From a checkpoint of a small image classifier.
Model: 24-pixel images, norm rmsnorm.
Rows from block 2, named by matrix and row number. Each number is 50 + 12 x the weight over its row's rms, rounded and kept within 0 to 99. All counts start at 0. After the name is the row's rms in percent of the matrix's.
# f: spatial gating (model.blocks.2.mixer.f.weight, 144x144), inputs 48-95
f.3 098:57 42 41 37 49 62 48 44 41 61 47 58 48 51 47 47 62 61 48 62 58 53 53 50 50 47 58 74 43 51 55 67 53 51 31 49 52 55 49 47 40 52 42 39 46 48 43 53
f.4 093:50 37 39 61 67 55 55 36 52 43 42 29 55 43 53 51 52 37 62 50 46 41 45 30 39 55 45 55 54 54 37 35 51 63 52 61 52 45 31 53 53 59 57 49 55 67 53 53
f.5 110:36 50 38 43 54 68 69 46 30 42 49 59 40 33 47 71 37 47 59 36 54 61 54 27 53 36 56 59 46 62 75 64 62 65 53 31 48 57 49 44 43 47 15 57 50 59 50 51
f.6 106:20 44 36 50 57 54 63 54 35 44 40 46 43 58 50 57 69 47 66 46 37 45 61 52 61 64 58 63 40 55 59 46 39 37 46 58 64 62 36 51 61 72 66 52 65 56 53 45
f.7 099:30 35 39 55 53 52 51 71 56 47 55 47 29 49 46 56 48 58 32 48 54 44 50 59 44 67 41 51 56 39 41 86 43 67 47 58 59 45 54 59 72 49 44 43 54 50 57 31
f.8 099:58 42 61 34 39 47 76 39 61 66 59 69 54 52 45 32 62 51 61 58 70 51 49 38 64 58 47 47 69 48 66 38 70 61 48 45 59 55 52 43 51 63 54 37 63 50 49 43
f.9 097:38 40 51 54 47 38 46 69 56 56 42 64 62 50 65 54 42 57 52 38 35 51 40 47 47 66 49 53 45 50 53 28 35 67 82 45 47 43 74 47 43 45 58 38 35 56 33 51
f.10 103:47 61 46 41 54 39 48 42 45 29 45 34 65 49 66 43 69 59 44 58 62 69 62 60 37 49 47 35 55 58 56 46 58 45 39 40 49 59 41 62 41 55 42 43 53 42 41 44
f.11 122:45 46 51 31 44 43 33 46 49 56 59 46 55 39 40 59 53 64 41 55 43 34 45 50 40 52 42 42 59 47 54 64 58 50 41 43 48 48 60 41 56 57 56 52 51 47 47 55
f.12 102:73 49 59 52 40 57 75 38 54 42 54 60 49 53 46 50 59 45 48 55 49 66 65 31 73 64 54 41 33 61 60 51 56 57 65 62 46 40 40 43 68 64 63 52 50 41 44 50
f.13 111:81 59 51 61 43 50 40 49 39 54 39 28 48 54 54 48 55 42 59 48 37 46 53 61 57 61 48 49 51 71 63 57 31 67 41 54 44 49 65 47 56 23 42 35 47 45 45 54
f.14 093:66 65 59 43 33 48 53 45 54 47 54 41 49 61 44 66 63 55 56 33 58 27 43 56 45 53 41 54 44 59 48 42 58 44 40 58 40 64 30 63 37 34 66 60 62 51 45 36
f.15 104:50 39 50 64 65 55 43 48 52 69 41 52 66 54 53 56 58 47 67 63 34 39 57 54 43 33 64 34 74 56 56 56 60 53 37 28 49 55 51 43 51 55 49 60 55 62 83 64
f.16 103:43 42 50 62 64 71 48 69 59 52 81 56 49 49 45 46 66 59 63 58 53 45 33 42 29 55 44 57 45 53 45 37 60 41 61 52 45 42 49 60 50 58 64 45 56 43 31 45
f.17 094:59 39 54 62 57 65 43 50 69 46 55 64 48 41 60 39 55 35 54 60 54 65 56 39 59 14 54 49 69 44 70 38 51 52 52 39 27 55 55 43 50 48 40 70 49 45 59 63
f.18 096:52 48 44 60 56 46 65 44 60 56 57 48 46 35 47 40 59 44 26 56 48 48 60 50 39 66 55 43 73 43 41 57 64 42 41 56 62 56 47 64 43 68 55 35 50 69 23 52
f.19 100:40 54 25 44 44 34 58 56 40 43 46 56 46 60 75 65 59 67 60 72 54 54 45 55 55 32 57 32 44 41 63 78 42 41 47 41 62 44 42 62 46 36 69 58 58 60 41 52
f.20 104:44 19 35 43 56 41 46 57 59 51 53 70 50 42 36 53 68 54 59 62 61 58 40 49 34 64 42 52 47 31 46 58 36 33 68 61 53 66 52 47 67 43 33 49 59 30 60 41
f.21 104:41 37 41 39 44 58 57 51 54 67 63 58 48 42 49 43 51 59 65 45 50 58 40 36 59 46 59 72 52 55 55 48 48 53 51 29 50 54 43 31 76 50 37 53 61 51 49 56
f.22 099:64 60 53 36 69 39 62 47 61 47 58 61 39 36 49 58 46 50 62 35 39 42 44 51 46 38 50 60 60 49 40 60 62 58 49 31 36 60 44 64 62 37 55 47 41 41 34 50
f.23 095:52 51 47 33 50 52 58 63 54 40 51 56 41 43 44 47 56 41 62 65 28 53 49 66 61 64 42 65 48 57 39 36 49 59 39 44 45 65 58 43 33 61 44 53 50 42 53 45
f.24 109:47 46 68 57 50 35 74 60 57 59 40 37 53 54 67 58 47 43 34 61 40 48 54 25 37 46 46 38 60 69 59 40 50 54 49 64 69 51 35 56 48 44 47 48 44 64 54 56
f.25 093:48 78 38 45 40 38 42 46 52 58 57 48 68 53 48 65 61 39 56 28 46 50 49 38 67 60 49 39 43 49 59 40 26 40 50 49 63 46 50 46 50 44 41 60 55 58 59 55
f.26 117:53 43 49 49 69 52 34 41 44 25 50 43 52 60 45 57 72 41 54 37 59 39 46 40 51 48 57 63 38 25 44 55 41 49 70 47 51 50 51 45 72 44 74 46 42 56 44 42
f.27 093:49 50 42 52 40 36 66 30 29 53 49 61 55 56 39 58 58 51 59 64 40 64 40 50 52 46 59 47 41 55 36 39 50 63 50 39 58 48 49 54 48 44 37 59 43 50 34 50
f.28 106:52 52 46 29 43 50 49 51 44 44 47 44 60 50 66 35 64 45 55 62 50 50 52 50 47 49 41 44 55 60 48 41 46 39 63 37 50 49 41 79 62 48 48 30 58 65 51 50
f.29 093:72 57 48 49 45 67 41 56 49 51 68 73 50 42 64 67 53 59 69 59 44 51 36 56 59 44 55 50 43 46 65 39 42 43 40 71 49 63 60 53 70 52 39 44 51 40 37 63
f.30 100:59 38 56 60 52 35 60 55 42 48 40 22 54 57 53 65 53 55 51 37 49 81 42 50 67 70 36 22 56 60 52 39 40 34 49 50 38 58 27 39 38 65 48 55 66 60 42 56
f.31 108:47 53 71 54 46 51 57 31 60 23 50 57 11 31 46 53 38 58 75 49 53 42 34 57 45 48 42 54 56 53 54 50 37 43 58 49 59 63 66 53 53 59 58 54 28 53 38 53
f.32 101:73 61 64 42 61 49 38 54 46 20 44 49 67 36 53 59 36 64 53 55 64 45 66 73 59 48 42 47 62 63 36 60 33 42 51 64 35 34 35 48 56 49 43 53 44 71 54 46
f.33 104:54 56 41 57 63 52 45 65 66 75 64 33 51 34 49 35 60 40 64 63 35 56 59 38 45 40 57 45 48 48 34 38 68 45 50 47 26 34 49 41 53 40 33 45 48 71 43 51
f.34 095:51 45 57 62 66 56 37 49 50 40 46 47 68 49 58 44 49 74 26 66 55 62 63 43 46 44 58 47 56 59 51 61 44 45 58 40 84 63 47 46 51 52 42 74 59 67 54 40
f.35 104:61 64 48 40 69 52 48 51 50 47 55 58 53 48 52 39 47 71 65 61 80 46 64 66 66 65 39 35 33 47 60 60 31 57 64 53 49 64 46 52 60 40 35 55 61 38 60 49
f.36 103:25 67 42 66 61 56 66 58 54 50 49 59 47 47 37 58 51 68 58 61 43 44 54 56 47 45 46 62 38 48 44 59 64 53 49 45 39 36 41 34 62 72 45 68 39 61 51 31
f.37 107:28 15 47 43 49 59 46 58 57 40 67 74 34 40 45 44 39 51 39 56 52 44 51 43 59 55 68 48 44 49 49 38 34 49 58 63 53 67 46 67 41 50 58 57 44 44 47 50
f.38 105:45 43 29 34 55 35 53 49 61 42 51 57 57 69 62 44 54 56 67 58 65 65 55 33 39 50 51 70 48 59 35 71 44 52 51 45 50 35 48 54 48 48 57 62 38 27 66 48
f.39 103:59 50 12 22 59 61 79 79 63 58 52 43 58 70 53 65 48 47 53 56 61 63 28 44 37 56 51 56 64 46 38 43 44 46 73 37 31 63 55 72 53 43 51 46 34 48 55 49
f.40 090:36 57 59 47 43 46 43 53 59 51 44 54 67 65 43 51 44 59 64 65 65 33 50 46 48 67 65 36 49 48 55 63 79 40 49 55 34 58 51 39 49 48 45 41 45 59 47 52
f.41 092:68 56 51 52 40 18 44 31 51 64 55 37 79 45 54 48 64 44 60 49 47 59 51 44 37 45 51 43 44 56 44 61 30 48 58 58 48 43 31 25 59 68 59 47 55 65 37 49
f.42 092:48 58 53 52 55 21 12 32 62 62 61 63 59 49 48 46 49 52 52 31 47 48 39 65 43 33 53 44 49 61 48 50 68 63 52 33 49 56 40 36 46 38 62 48 63 64 35 62
f.43 107:50 48 40 65 49 37 31 34 31 48 66 48 25 48 62 48 53 83 68 27 62 57 42 61 51 66 66 48 40 39 61 52 55 48 60 56 39 66 39 60 49 51 55 54 49 45 54 56
f.44 105:61 33 33 53 50 46 45 27 41 36 46 58 31 45 59 49 63 43 62 57 43 40 46 45 54 33 60 63 61 51 49 65 51 46 45 61 62 55 60 49 48 42 66 53 73 40 36 36
f.45 095:62 54 52 46 45 57 50 47 28 32 42 42 61 34 55 60 43 41 42 47 43 52 54 62 62 43 24 58 40 41 60 56 81 87 53 46 69 50 48 48 40 57 51 40 44 53 37 45
f.46 089:35 53 43 51 47 45 50 54 40 38 42 36 65 50 36 45 52 54 61 46 60 55 47 40 50 27 68 40 53 64 51 52 49 56 62 57 51 44 36 52 29 51 59 71 36 50 56 49
f.47 104:76 48 56 39 46 45 54 35 51 57 46 09 48 37 69 59 48 36 40 57 62 57 48 55 60 56 53 45 47 44 38 53 68 79 41 55 36 59 28 39 66 47 49 75 63 40 60 48
f.48 103:03 55 55 68 81 69 44 41 69 62 59 89 29 39 52 54 42 59 21 58 40 64 53 58 57 66 54 36 43 47 24 59 41 50 65 58 53 52 71 61 35 56 49 40 52 23 51 55
f.49 109:33 15 40 55 56 56 57 63 22 24 60 55 58 23 34 48 63 59 46 67 49 51 64 62 56 50 36 62 57 50 52 61 48 34 65 57 63 67 42 68 48 67 59 46 39 56 51 27
f.50 107:75 33 49 30 53 66 57 54 55 51 65 67 68 46 30 30 52 69 50 44 68 33 65 57 46 29 60 44 66 30 59 52 41 50 57 67 37 59 84 45 71 57 65 43 74 56 59 63
f.51 098:56 82 49 14 35 70 71 58 43 39 41 67 47 56 25 27 42 40 39 59 37 77 46 44 42 67 45 50 49 65 57 61 47 54 57 52 49 47 51 53 47 43 60 49 76 67 46 53
f.52 098:63 53 64 46 14 51 50 61 43 55 58 42 33 59 56 40 09 34 60 46 44 74 51 48 63 57 53 57 48 78 58 65 53 46 44 45 42 39 52 74 72 66 38 60 53 37 51 55
f.53 102:66 64 57 73 28 13 11 47 60 44 64 62 35 55 57 71 40 18 34 80 51 57 44 58 34 48 43 45 43 54 53 51 50 47 61 66 47 78 54 62 44 59 51 49 48 54 51 56
f.54 108:44 48 51 58 75 18 02 32 71 39 62 58 54 51 50 62 41 52 08 31 47 51 50 70 52 49 50 54 78 51 39 48 52 49 31 35 29 50 45 40 49 62 48 50 48 55 36 34
f.55 089:37 50 67 67 54 46 14 04 40 48 61 58 54 58 59 41 67 33 54 22 22 27 57 48 46 50 48 58 61 69 52 52 45 40 58 53 47 49 40 52 49 49 54 77 25 73 43 54
f.56 099:52 52 65 77 48 71 34 13 38 48 92 71 63 60 47 56 70 57 58 52 25 40 53 61 54 50 44 47 55 56 78 34 43 35 41 49 56 65 42 41 61 53 53 47 49 38 52 69
f.57 093:36 57 47 62 62 78 71 58 27 29 51 71 47 54 44 39 49 55 62 41 39 03 18 49 69 57 30 47 54 43 51 48 42 51 44 62 41 44 81 57 50 52 55 40 76 59 68 36
f.58 111:74 32 61 63 54 54 65 62 53 39 11 47 57 39 35 37 56 39 45 52 68 24 33 48 45 43 63 67 68 66 63 57 52 53 32 37 24 42 60 43 43 59 45 52 53 56 36 60
f.59 110:72 55 57 42 45 53 69 57 71 57 19 16 50 59 66 59 63 50 55 50 52 53 42 26 48 51 45 42 39 46 49 52 37 61 57 43 39 58 55 52 68 42 63 50 58 46 64 40
f.60 103:27 50 44 47 52 55 43 48 65 43 60 63 14 40 60 84 71 46 54 57 64 42 51 50 23 43 67 61 61 62 42 49 45 70 57 58 41 49 51 40 60 43 20 53 66 48 66 47
f.61 087:41 50 23 53 44 35 50 50 54 47 51 57 29 02 34 61 55 69 53 52 28 46 56 46 35 21 48 64 44 61 40 49 54 59 50 35 46 52 63 46 60 37 59 56 45 26 56 40
f.62 101:56 60 32 41 52 57 58 68 54 38 62 21 86 33 15 36 45 59 67 51 49 62 65 49 75 31 41 29 71 51 53 46 38 35 57 57 69 59 48 26 38 34 54 40 42 54 63 43
f.63 104:62 58 49 33 33 54 47 37 61 65 47 47 87 59 31 17 30 40 45 67 57 40 67 83 74 35 51 27 55 65 36 57 47 66 52 37 52 50 46 56 52 54 63 63 53 49 49 53
f.64 089:48 73 60 29 14 40 64 66 53 60 62 38 77 48 75 53 18 05 48 61 65 67 45 50 51 75 62 47 19 39 58 47 38 56 57 52 50 39 65 49 47 37 35 71 47 34 38 64
f.65 088:58 60 54 50 46 35 46 38 59 48 30 41 42 68 51 45 29 00 21 38 63 57 46 65 55 42 58 35 45 31 46 74 67 51 66 48 55 30 64 50 54 32 47 55 50 50 48 39
f.66 088:67 44 56 38 54 37 49 40 48 44 54 58 71 59 62 48 67 19 00 34 52 71 73 55 68 66 55 50 58 45 09 42 48 55 54 66 43 48 53 38 42 71 23 36 42 46 56 54
f.67 097:43 50 52 39 51 46 29 46 35 58 64 56 60 39 50 55 57 53 06 00 37 61 53 70 47 44 50 59 49 47 42 07 49 58 60 64 63 47 46 48 46 43 50 35 51 50 52 55
f.68 093:41 68 43 48 45 55 70 28 39 40 54 51 45 59 56 54 57 69 45 31 29 57 60 78 67 49 52 53 45 65 73 35 17 49 51 70 54 70 43 64 76 59 38 57 38 44 38 67
f.69 109:58 56 33 51 46 51 66 53 31 45 54 44 47 35 53 54 54 61 56 44 29 00 32 71 66 52 52 49 54 42 70 42 34 14 60 42 63 51 61 47 34 48 38 33 44 32 43 54
f.70 092:59 49 36 44 66 35 65 58 37 36 34 48 49 60 45 59 53 61 65 72 58 38 13 36 51 33 49 63 48 57 42 61 46 35 25 36 50 41 35 59 52 56 54 50 24 42 59 37
f.71 094:81 40 71 58 61 66 45 66 45 63 49 37 46 66 50 59 52 61 66 86 59 56 49 01 60 42 50 51 43 55 44 53 65 41 55 15 47 65 64 51 37 45 52 66 66 61 36 44
f.72 094:66 31 51 63 52 38 53 54 45 49 61 47 47 58 61 66 45 64 55 46 59 53 52 40 00 21 83 59 64 69 49 52 57 59 67 76 15 25 41 40 68 62 70 54 40 54 52 65
f.73 091:59 44 46 41 49 62 50 57 47 37 39 45 51 51 36 78 43 30 57 42 43 55 56 53 44 00 45 48 63 68 45 48 69 50 37 64 37 21 14 46 44 64 51 45 54 52 72 36
f.74 102:58 70 54 74 55 57 51 64 45 37 54 66 63 56 53 23 55 61 51 46 62 56 56 58 62 30 25 35 76 82 76 53 68 56 52 58 60 58 21 29 43 34 82 55 61 41 44 41
f.75 090:64 46 59 60 57 27 48 44 48 39 49 52 77 59 62 54 26 40 57 43 66 58 66 38 57 62 26 24 34 55 51 77 64 42 56 42 82 52 35 29 22 44 58 56 51 50 52 63
f.76 101:41 47 45 65 49 45 56 44 57 40 23 33 45 43 51 36 34 47 47 54 41 49 46 35 47 70 65 39 00 29 36 68 47 49 50 39 49 56 29 36 11 34 58 44 62 51 54 53
f.77 085:37 57 55 65 61 29 51 39 64 57 55 35 38 58 50 58 48 50 51 62 73 67 54 43 68 65 87 60 39 43 57 55 78 60 60 56 67 68 77 47 50 42 51 54 78 43 38 59
f.78 104:41 50 58 68 45 58 36 60 58 51 72 49 44 60 36 64 37 50 53 17 39 56 45 44 48 50 48 46 49 08 00 32 54 68 51 17 59 55 47 52 81 49 25 53 38 58 50 62
f.79 086:72 39 48 55 40 33 77 39 45 52 58 65 44 46 58 57 61 72 56 32 60 58 48 66 73 63 59 73 57 59 30 08 46 41 39 50 48 46 33 80 68 54 41 30 35 46 47 67
f.80 100:37 56 45 66 50 72 58 64 53 55 69 55 49 36 65 44 59 50 40 37 29 61 67 81 57 39 36 44 72 64 49 21 28 48 68 56 56 55 62 45 38 54 42 48 27 36 60 66
f.81 111:49 50 43 40 57 60 76 53 46 42 54 37 41 54 53 50 52 63 61 47 45 31 37 68 44 48 67 65 48 60 64 55 30 10 30 48 40 52 39 42 37 52 44 66 57 42 31 53
f.82 091:59 55 67 38 56 56 48 47 55 51 47 49 59 50 50 51 63 39 66 50 33 41 54 61 61 53 31 68 41 76 70 49 68 21 16 49 42 41 43 47 49 40 74 61 40 54 44 41
f.83 102:71 55 58 38 40 52 55 68 43 46 54 36 53 57 69 64 45 58 59 60 50 56 55 22 81 65 67 60 72 63 41 52 58 70 27 00 56 54 29 45 40 49 54 54 55 62 31 28
f.84 101:62 31 56 61 50 63 53 32 58 48 48 51 42 44 56 56 67 67 56 43 53 57 59 71 39 48 60 47 56 58 43 57 47 38 55 50 00 54 61 87 63 47 47 38 61 65 69 64
f.85 102:50 77 54 48 61 33 33 76 38 52 58 44 45 50 39 43 41 62 56 66 49 46 40 64 53 42 42 56 75 61 63 56 45 40 48 70 22 19 46 75 64 67 35 64 62 67 63 72
f.86 094:56 56 71 47 53 45 41 44 62 52 66 47 55 62 47 57 59 47 57 50 47 34 52 32 68 33 21 50 71 50 53 63 29 45 52 31 52 43 19 18 54 72 70 54 62 59 48 61
f.87 096:60 59 49 58 46 49 65 78 57 55 30 51 39 81 57 60 61 46 58 49 69 35 58 50 51 62 37 23 36 54 46 60 48 49 32 63 75 65 41 19 25 51 63 51 47 75 52 40
f.88 089:39 42 71 48 68 52 42 55 38 53 39 54 42 58 55 76 56 54 54 43 44 67 32 43 50 42 65 37 53 52 70 46 62 56 58 49 70 59 48 31 08 49 40 60 75 49 31 49
f.89 086:51 62 63 54 63 83 72 50 40 39 51 75 39 44 45 52 61 73 51 54 31 44 45 47 47 38 38 46 37 31 68 48 57 58 49 46 65 48 64 62 37 23 34 55 56 55 55 58
f.90 091:61 55 58 51 50 62 32 51 62 53 47 42 58 62 61 28 63 68 57 50 37 56 53 58 47 33 50 69 57 23 31 42 58 60 42 55 46 64 36 64 45 04 12 27 69 53 37 38
f.91 091:50 49 74 42 62 53 38 55 48 36 41 47 49 60 50 50 65 78 50 57 55 46 54 35 13 40 44 58 68 44 56 43 51 46 43 56 49 63 46 60 67 52 23 17 52 55 71 50
f.92 096:48 43 31 56 55 76 68 69 62 55 47 67 69 36 74 37 53 35 54 50 40 45 57 68 50 59 61 50 61 49 43 65 36 49 32 62 47 71 54 42 71 54 77 14 00 59 67 71
f.93 098:42 44 29 67 23 54 51 64 40 40 43 53 56 50 54 53 47 79 49 65 68 44 46 40 44 42 61 51 64 62 59 57 37 43 54 50 45 36 44 59 59 69 58 69 42 26 43 72
f.94 104:27 47 44 61 55 45 45 50 75 50 39 65 54 49 63 53 51 50 42 41 45 44 55 58 61 55 70 36 63 50 48 70 51 42 32 24 51 62 31 41 69 30 61 67 62 23 14 59
f.95 102:53 57 65 63 48 62 53 59 64 51 45 65 58 56 46 46 67 43 56 44 55 77 47 59 59 44 54 43 44 50 77 46 63 72 54 19 77 54 58 44 61 66 63 62 58 52 29 05
f.96 105:59 49 42 38 44 43 44 26 54 35 62 59 34 62 71 53 67 64 63 47 32 64 50 70 55 55 44 59 45 50 50 31 45 48 34 56 44 46 55 51 43 48 60 58 58 61 66 38
f.97 095:55 74 73 40 34 42 47 62 47 31 49 47 57 59 43 49 43 53 56 28 39 44 52 62 44 65 32 60 45 46 35 53 29 46 67 77 34 49 35 67 57 37 63 45 55 54 34 39
f.98 096:41 56 59 59 52 51 43 48 48 58 62 57 42 41 57 51 41 55 37 48 47 57 57 56 58 53 79 55 49 51 69 51 44 44 43 50 47 39 29 56 48 25 47 69 42 51 42 55
f.99 108:52 60 56 58 50 53 52 43 49 64 38 43 47 41 53 50 56 34 50 39 57 37 64 58 69 63 53 47 51 44 27 56 36 33 35 48 55 69 39 47 47 64 47 49 51 37 63 54
f.100 090:60 57 44 45 32 57 24 52 46 56 53 25 57 44 55 48 60 66 44 60 52 45 41 57 61 70 32 50 43 47 54 47 36 59 48 52 45 55 52 38 16 34 48 47 49 47 46 58
f.101 094:38 50 70 43 61 41 45 54 47 64 72 31 45 50 42 70 66 49 49 73 42 43 52 65 58 45 43 54 48 61 37 77 32 52 66 58 63 68 42 74 62 44 39 57 57 45 68 22
f.102 098:64 42 55 30 54 46 63 60 54 47 56 49 55 60 58 72 51 70 35 60 52 45 62 46 45 49 46 68 64 60 41 53 56 57 51 45 54 52 63 43 28 67 40 55 64 67 66 70
f.103 108:51 49 57 41 40 65 58 40 76 54 43 57 25 39 39 56 44 58 52 72 67 63 58 77 40 31 49 64 51 68 61 19 47 44 50 53 54 51 62 51 59 37 47 30 37 48 62 53
f.104 093:48 74 48 47 68 69 52 57 32 59 71 50 43 42 51 58 64 65 44 55 70 63 54 67 72 56 57 46 63 56 62 60 56 76 59 47 58 64 65 56 57 69 57 33 37 59 53 51
f.105 116:50 53 36 41 59 51 60 42 63 57 50 54 59 30 66 51 39 54 51 44 43 40 43 46 56 44 30 39 31 54 38 72 45 42 50 53 62 56 54 74 44 48 58 45 45 47 37 76
f.106 106:53 59 28 40 45 35 59 40 54 51 55 69 59 34 40 33 42 53 43 57 51 60 50 36 44 49 60 45 65 62 36 58 39 63 38 54 50 59 55 42 57 74 50 67 48 34 32 42
f.107 101:65 46 48 40 34 45 62 33 51 42 68 61 45 61 46 45 54 54 44 68 43 41 63 78 51 47 60 62 42 59 71 56 59 55 56 57 71 61 59 41 45 41 55 49 57 35 37 37
f.108 104:65 56 51 47 44 33 62 62 57 45 43 56 60 53 75 61 59 41 53 42 46 69 31 66 67 56 41 55 58 43 56 57 37 56 49 47 71 40 59 43 49 62 39 57 48 44 54 51
f.109 095:56 55 43 48 60 53 52 71 56 65 29 50 58 56 52 46 72 44 65 56 58 52 50 41 69 57 58 61 54 58 55 44 80 54 45 57 51 63 72 52 33 45 34 43 40 49 51 40
f.110 096:48 41 58 51 54 48 50 51 73 30 44 45 43 49 63 28 70 55 58 47 40 57 57 49 49 24 72 44 62 49 48 41 43 47 67 72 51 18 45 53 62 61 43 58 48 50 71 55
f.111 105:61 62 64 54 60 57 50 28 71 52 56 60 61 50 58 73 53 48 51 63 51 54 39 43 63 47 38 49 43 58 52 33 50 52 29 32 63 34 42 56 48 65 43 71 53 68 31 55
f.112 104:72 57 44 37 73 43 44 62 47 32 62 50 46 53 55 46 65 42 54 56 48 47 63 35 66 49 50 65 65 43 62 54 63 65 30 62 53 39 57 52 42 57 72 60 46 34 62 43
f.113 094:46 49 62 59 76 48 49 38 53 45 55 50 40 47 57 63 49 68 68 56 57 62 75 60 51 70 46 55 60 63 53 59 50 60 35 44 66 57 54 42 59 76 54 54 54 67 29 54
f.114 090:52 51 48 42 46 62 69 49 44 36 46 33 57 41 30 58 31 46 57 53 48 43 52 47 49 63 59 79 45 62 76 56 56 43 52 44 60 50 73 45 68 57 33 73 50 65 40 39
f.115 097:31 42 59 59 44 45 47 36 69 42 55 46 31 56 34 65 51 66 36 47 62 47 59 34 46 41 47 46 55 56 82 56 63 52 56 52 55 35 58 29 52 79 41 70 40 61 54 73
f.116 096:54 36 47 58 45 43 53 45 37 49 48 41 56 63 39 54 34 49 64 67 69 41 62 69 71 53 57 57 41 60 56 67 61 38 59 33 53 42 37 57 57 38 45 54 36 43 58 74
f.117 098:38 50 52 60 47 46 36 51 47 58 64 44 44 42 49 46 57 55 54 65 59 59 53 49 46 62 40 45 41 55 46 48 62 57 58 62 34 60 63 33 58 50 56 61 51 50 52 52
f.118 101:61 39 46 66 41 55 49 49 52 43 45 45 61 80 50 45 60 62 64 64 55 47 42 56 58 35 33 70 48 40 42 46 47 47 58 56 47 57 46 50 46 38 51 39 41 54 51 68
f.119 097:46 68 43 67 48 48 49 46 62 37 56 69 50 59 51 58 46 61 44 63 62 47 32 44 61 54 56 60 70 66 67 53 50 59 55 38 40 54 61 59 66 49 59 66 56 41 66 51
f.120 102:50 51 44 46 65 46 54 61 40 64 50 31 61 61 35 65 43 43 45 54 56 45 57 46 39 46 67 57 63 27 56 36 53 57 59 52 53 52 55 56 51 54 58 60 30 66 49 54
f.121 107:39 37 62 65 71 34 59 43 45 58 65 38 62 38 45 56 46 58 60 44 57 60 56 58 36 37 42 46 49 40 67 50 47 34 41 61 39 74 40 55 39 34 44 56 51 52 72 56
f.122 114:36 27 71 25 61 50 34 63 47 32 41 45 61 75 52 54 44 53 59 48 27 57 38 62 54 54 72 59 45 46 42 62 39 38 49 43 63 46 67 63 35 46 32 35 65 46 35 41
f.123 100:54 50 67 38 33 42 62 44 66 50 71 47 53 49 65 44 56 51 61 61 36 53 47 50 70 48 57 50 66 49 59 45 49 41 40 41 52 54 56 72 61 75 54 60 33 52 49 53
f.124 111:51 31 51 51 41 77 66 57 47 35 42 60 53 54 40 27 62 35 42 54 64 63 54 46 49 26 50 49 58 55 42 60 52 59 45 45 52 52 43 41 63 65 56 66 46 44 42 51
f.125 105:61 36 45 43 37 49 57 50 44 66 52 49 61 61 55 27 61 52 44 53 59 53 49 56 66 42 56 52 43 60 54 60 48 43 43 52 45 38 62 81 65 76 50 46 46 35 07 62
f.126 104:47 61 50 57 48 47 60 56 40 31 35 58 72 53 51 50 46 41 59 58 62 49 73 65 38 51 55 53 66 74 66 43 46 42 43 38 40 34 48 64 47 49 50 36 41 56 47 60
f.127 099:50 55 45 47 39 62 35 41 42 49 57 45 33 74 33 48 49 60 44 57 59 48 28 47 36 39 50 47 40 59 52 56 67 57 54 29 56 54 44 24 55 52 57 67 44 59 67 48
f.128 105:51 51 46 55 45 51 64 56 38 45 46 45 43 35 45 47 44 64 45 36 60 42 59 56 46 63 59 23 45 57 57 59 72 47 56 35 63 31 52 54 44 57 51 30 57 45 50 53
f.129 103:80 54 48 59 50 35 53 43 52 69 48 58 53 35 58 44 46 51 53 45 60 56 39 51 50 61 56 51 51 38 46 51 46 65 57 68 45 51 52 56 34 30 68 45 43 56 59 57
f.130 103:64 59 54 60 57 57 44 36 57 32 67 52 53 47 28 43 52 41 64 44 63 51 63 51 37 54 49 48 66 56 61 63 63 53 52 65 46 56 56 35 62 55 62 60 42 58 69 46
f.131 099:32 63 51 56 38 42 73 37 59 43 24 43 41 45 47 43 41 58 47 54 57 54 53 72 59 46 43 52 55 62 49 37 56 66 62 57 44 52 40 46 62 38 39 40 53 64 52 62
f.132 095:27 64 51 48 31 54 50 37 53 43 50 63 64 64 42 41 40 58 42 55 41 62 33 70 67 59 54 42 53 60 54 50 60 57 36 36 39 60 47 44 48 44 53 48 51 47 59 50
f.133 091:54 52 43 48 52 38 47 46 82 42 32 31 42 64 53 49 46 37 60 42 13 57 46 53 48 58 55 43 51 49 60 58 63 50 45 35 48 54 57 39 65 61 75 54 59 37 68 43
f.134 096:44 43 45 57 47 37 39 50 68 58 31 42 46 48 54 52 62 45 42 53 51 65 58 57 53 47 36 47 52 58 64 47 64 55 39 36 64 60 50 53 49 60 56 56 32 56 51 45
f.135 099:57 64 59 52 54 51 62 36 60 41 73 69 55 39 25 58 56 50 38 36 48 37 47 37 43 27 44 58 58 62 55 58 36 33 43 51 67 50 47 61 63 52 39 54 67 62 57 45
f.136 105:47 59 40 38 40 67 36 57 54 40 56 59 49 71 54 47 47 58 44 65 53 53 50 49 40 31 46 57 63 62 73 52 54 34 39 46 59 68 53 47 76 63 62 48 37 45 29 33
f.137 108:53 50 48 50 50 35 55 45 41 51 50 67 31 26 70 46 31 55 53 58 50 49 48 57 41 48 57 74 66 65 73 34 49 49 39 47 43 45 30 52 54 47 49 42 46 48 43 46
f.138 097:53 69 39 30 53 60 33 45 35 43 56 41 45 38 39 67 48 64 50 29 38 57 32 67 55 56 61 35 48 54 64 60 43 36 69 41 54 50 37 54 41 50 48 61 62 56 50 45
f.139 110:55 45 39 71 26 42 53 41 56 53 45 58 40 53 47 29 50 38 52 54 56 51 43 57 49 48 45 46 57 51 45 49 48 49 40 38 58 40 65 43 54 63 49 58 62 43 50 48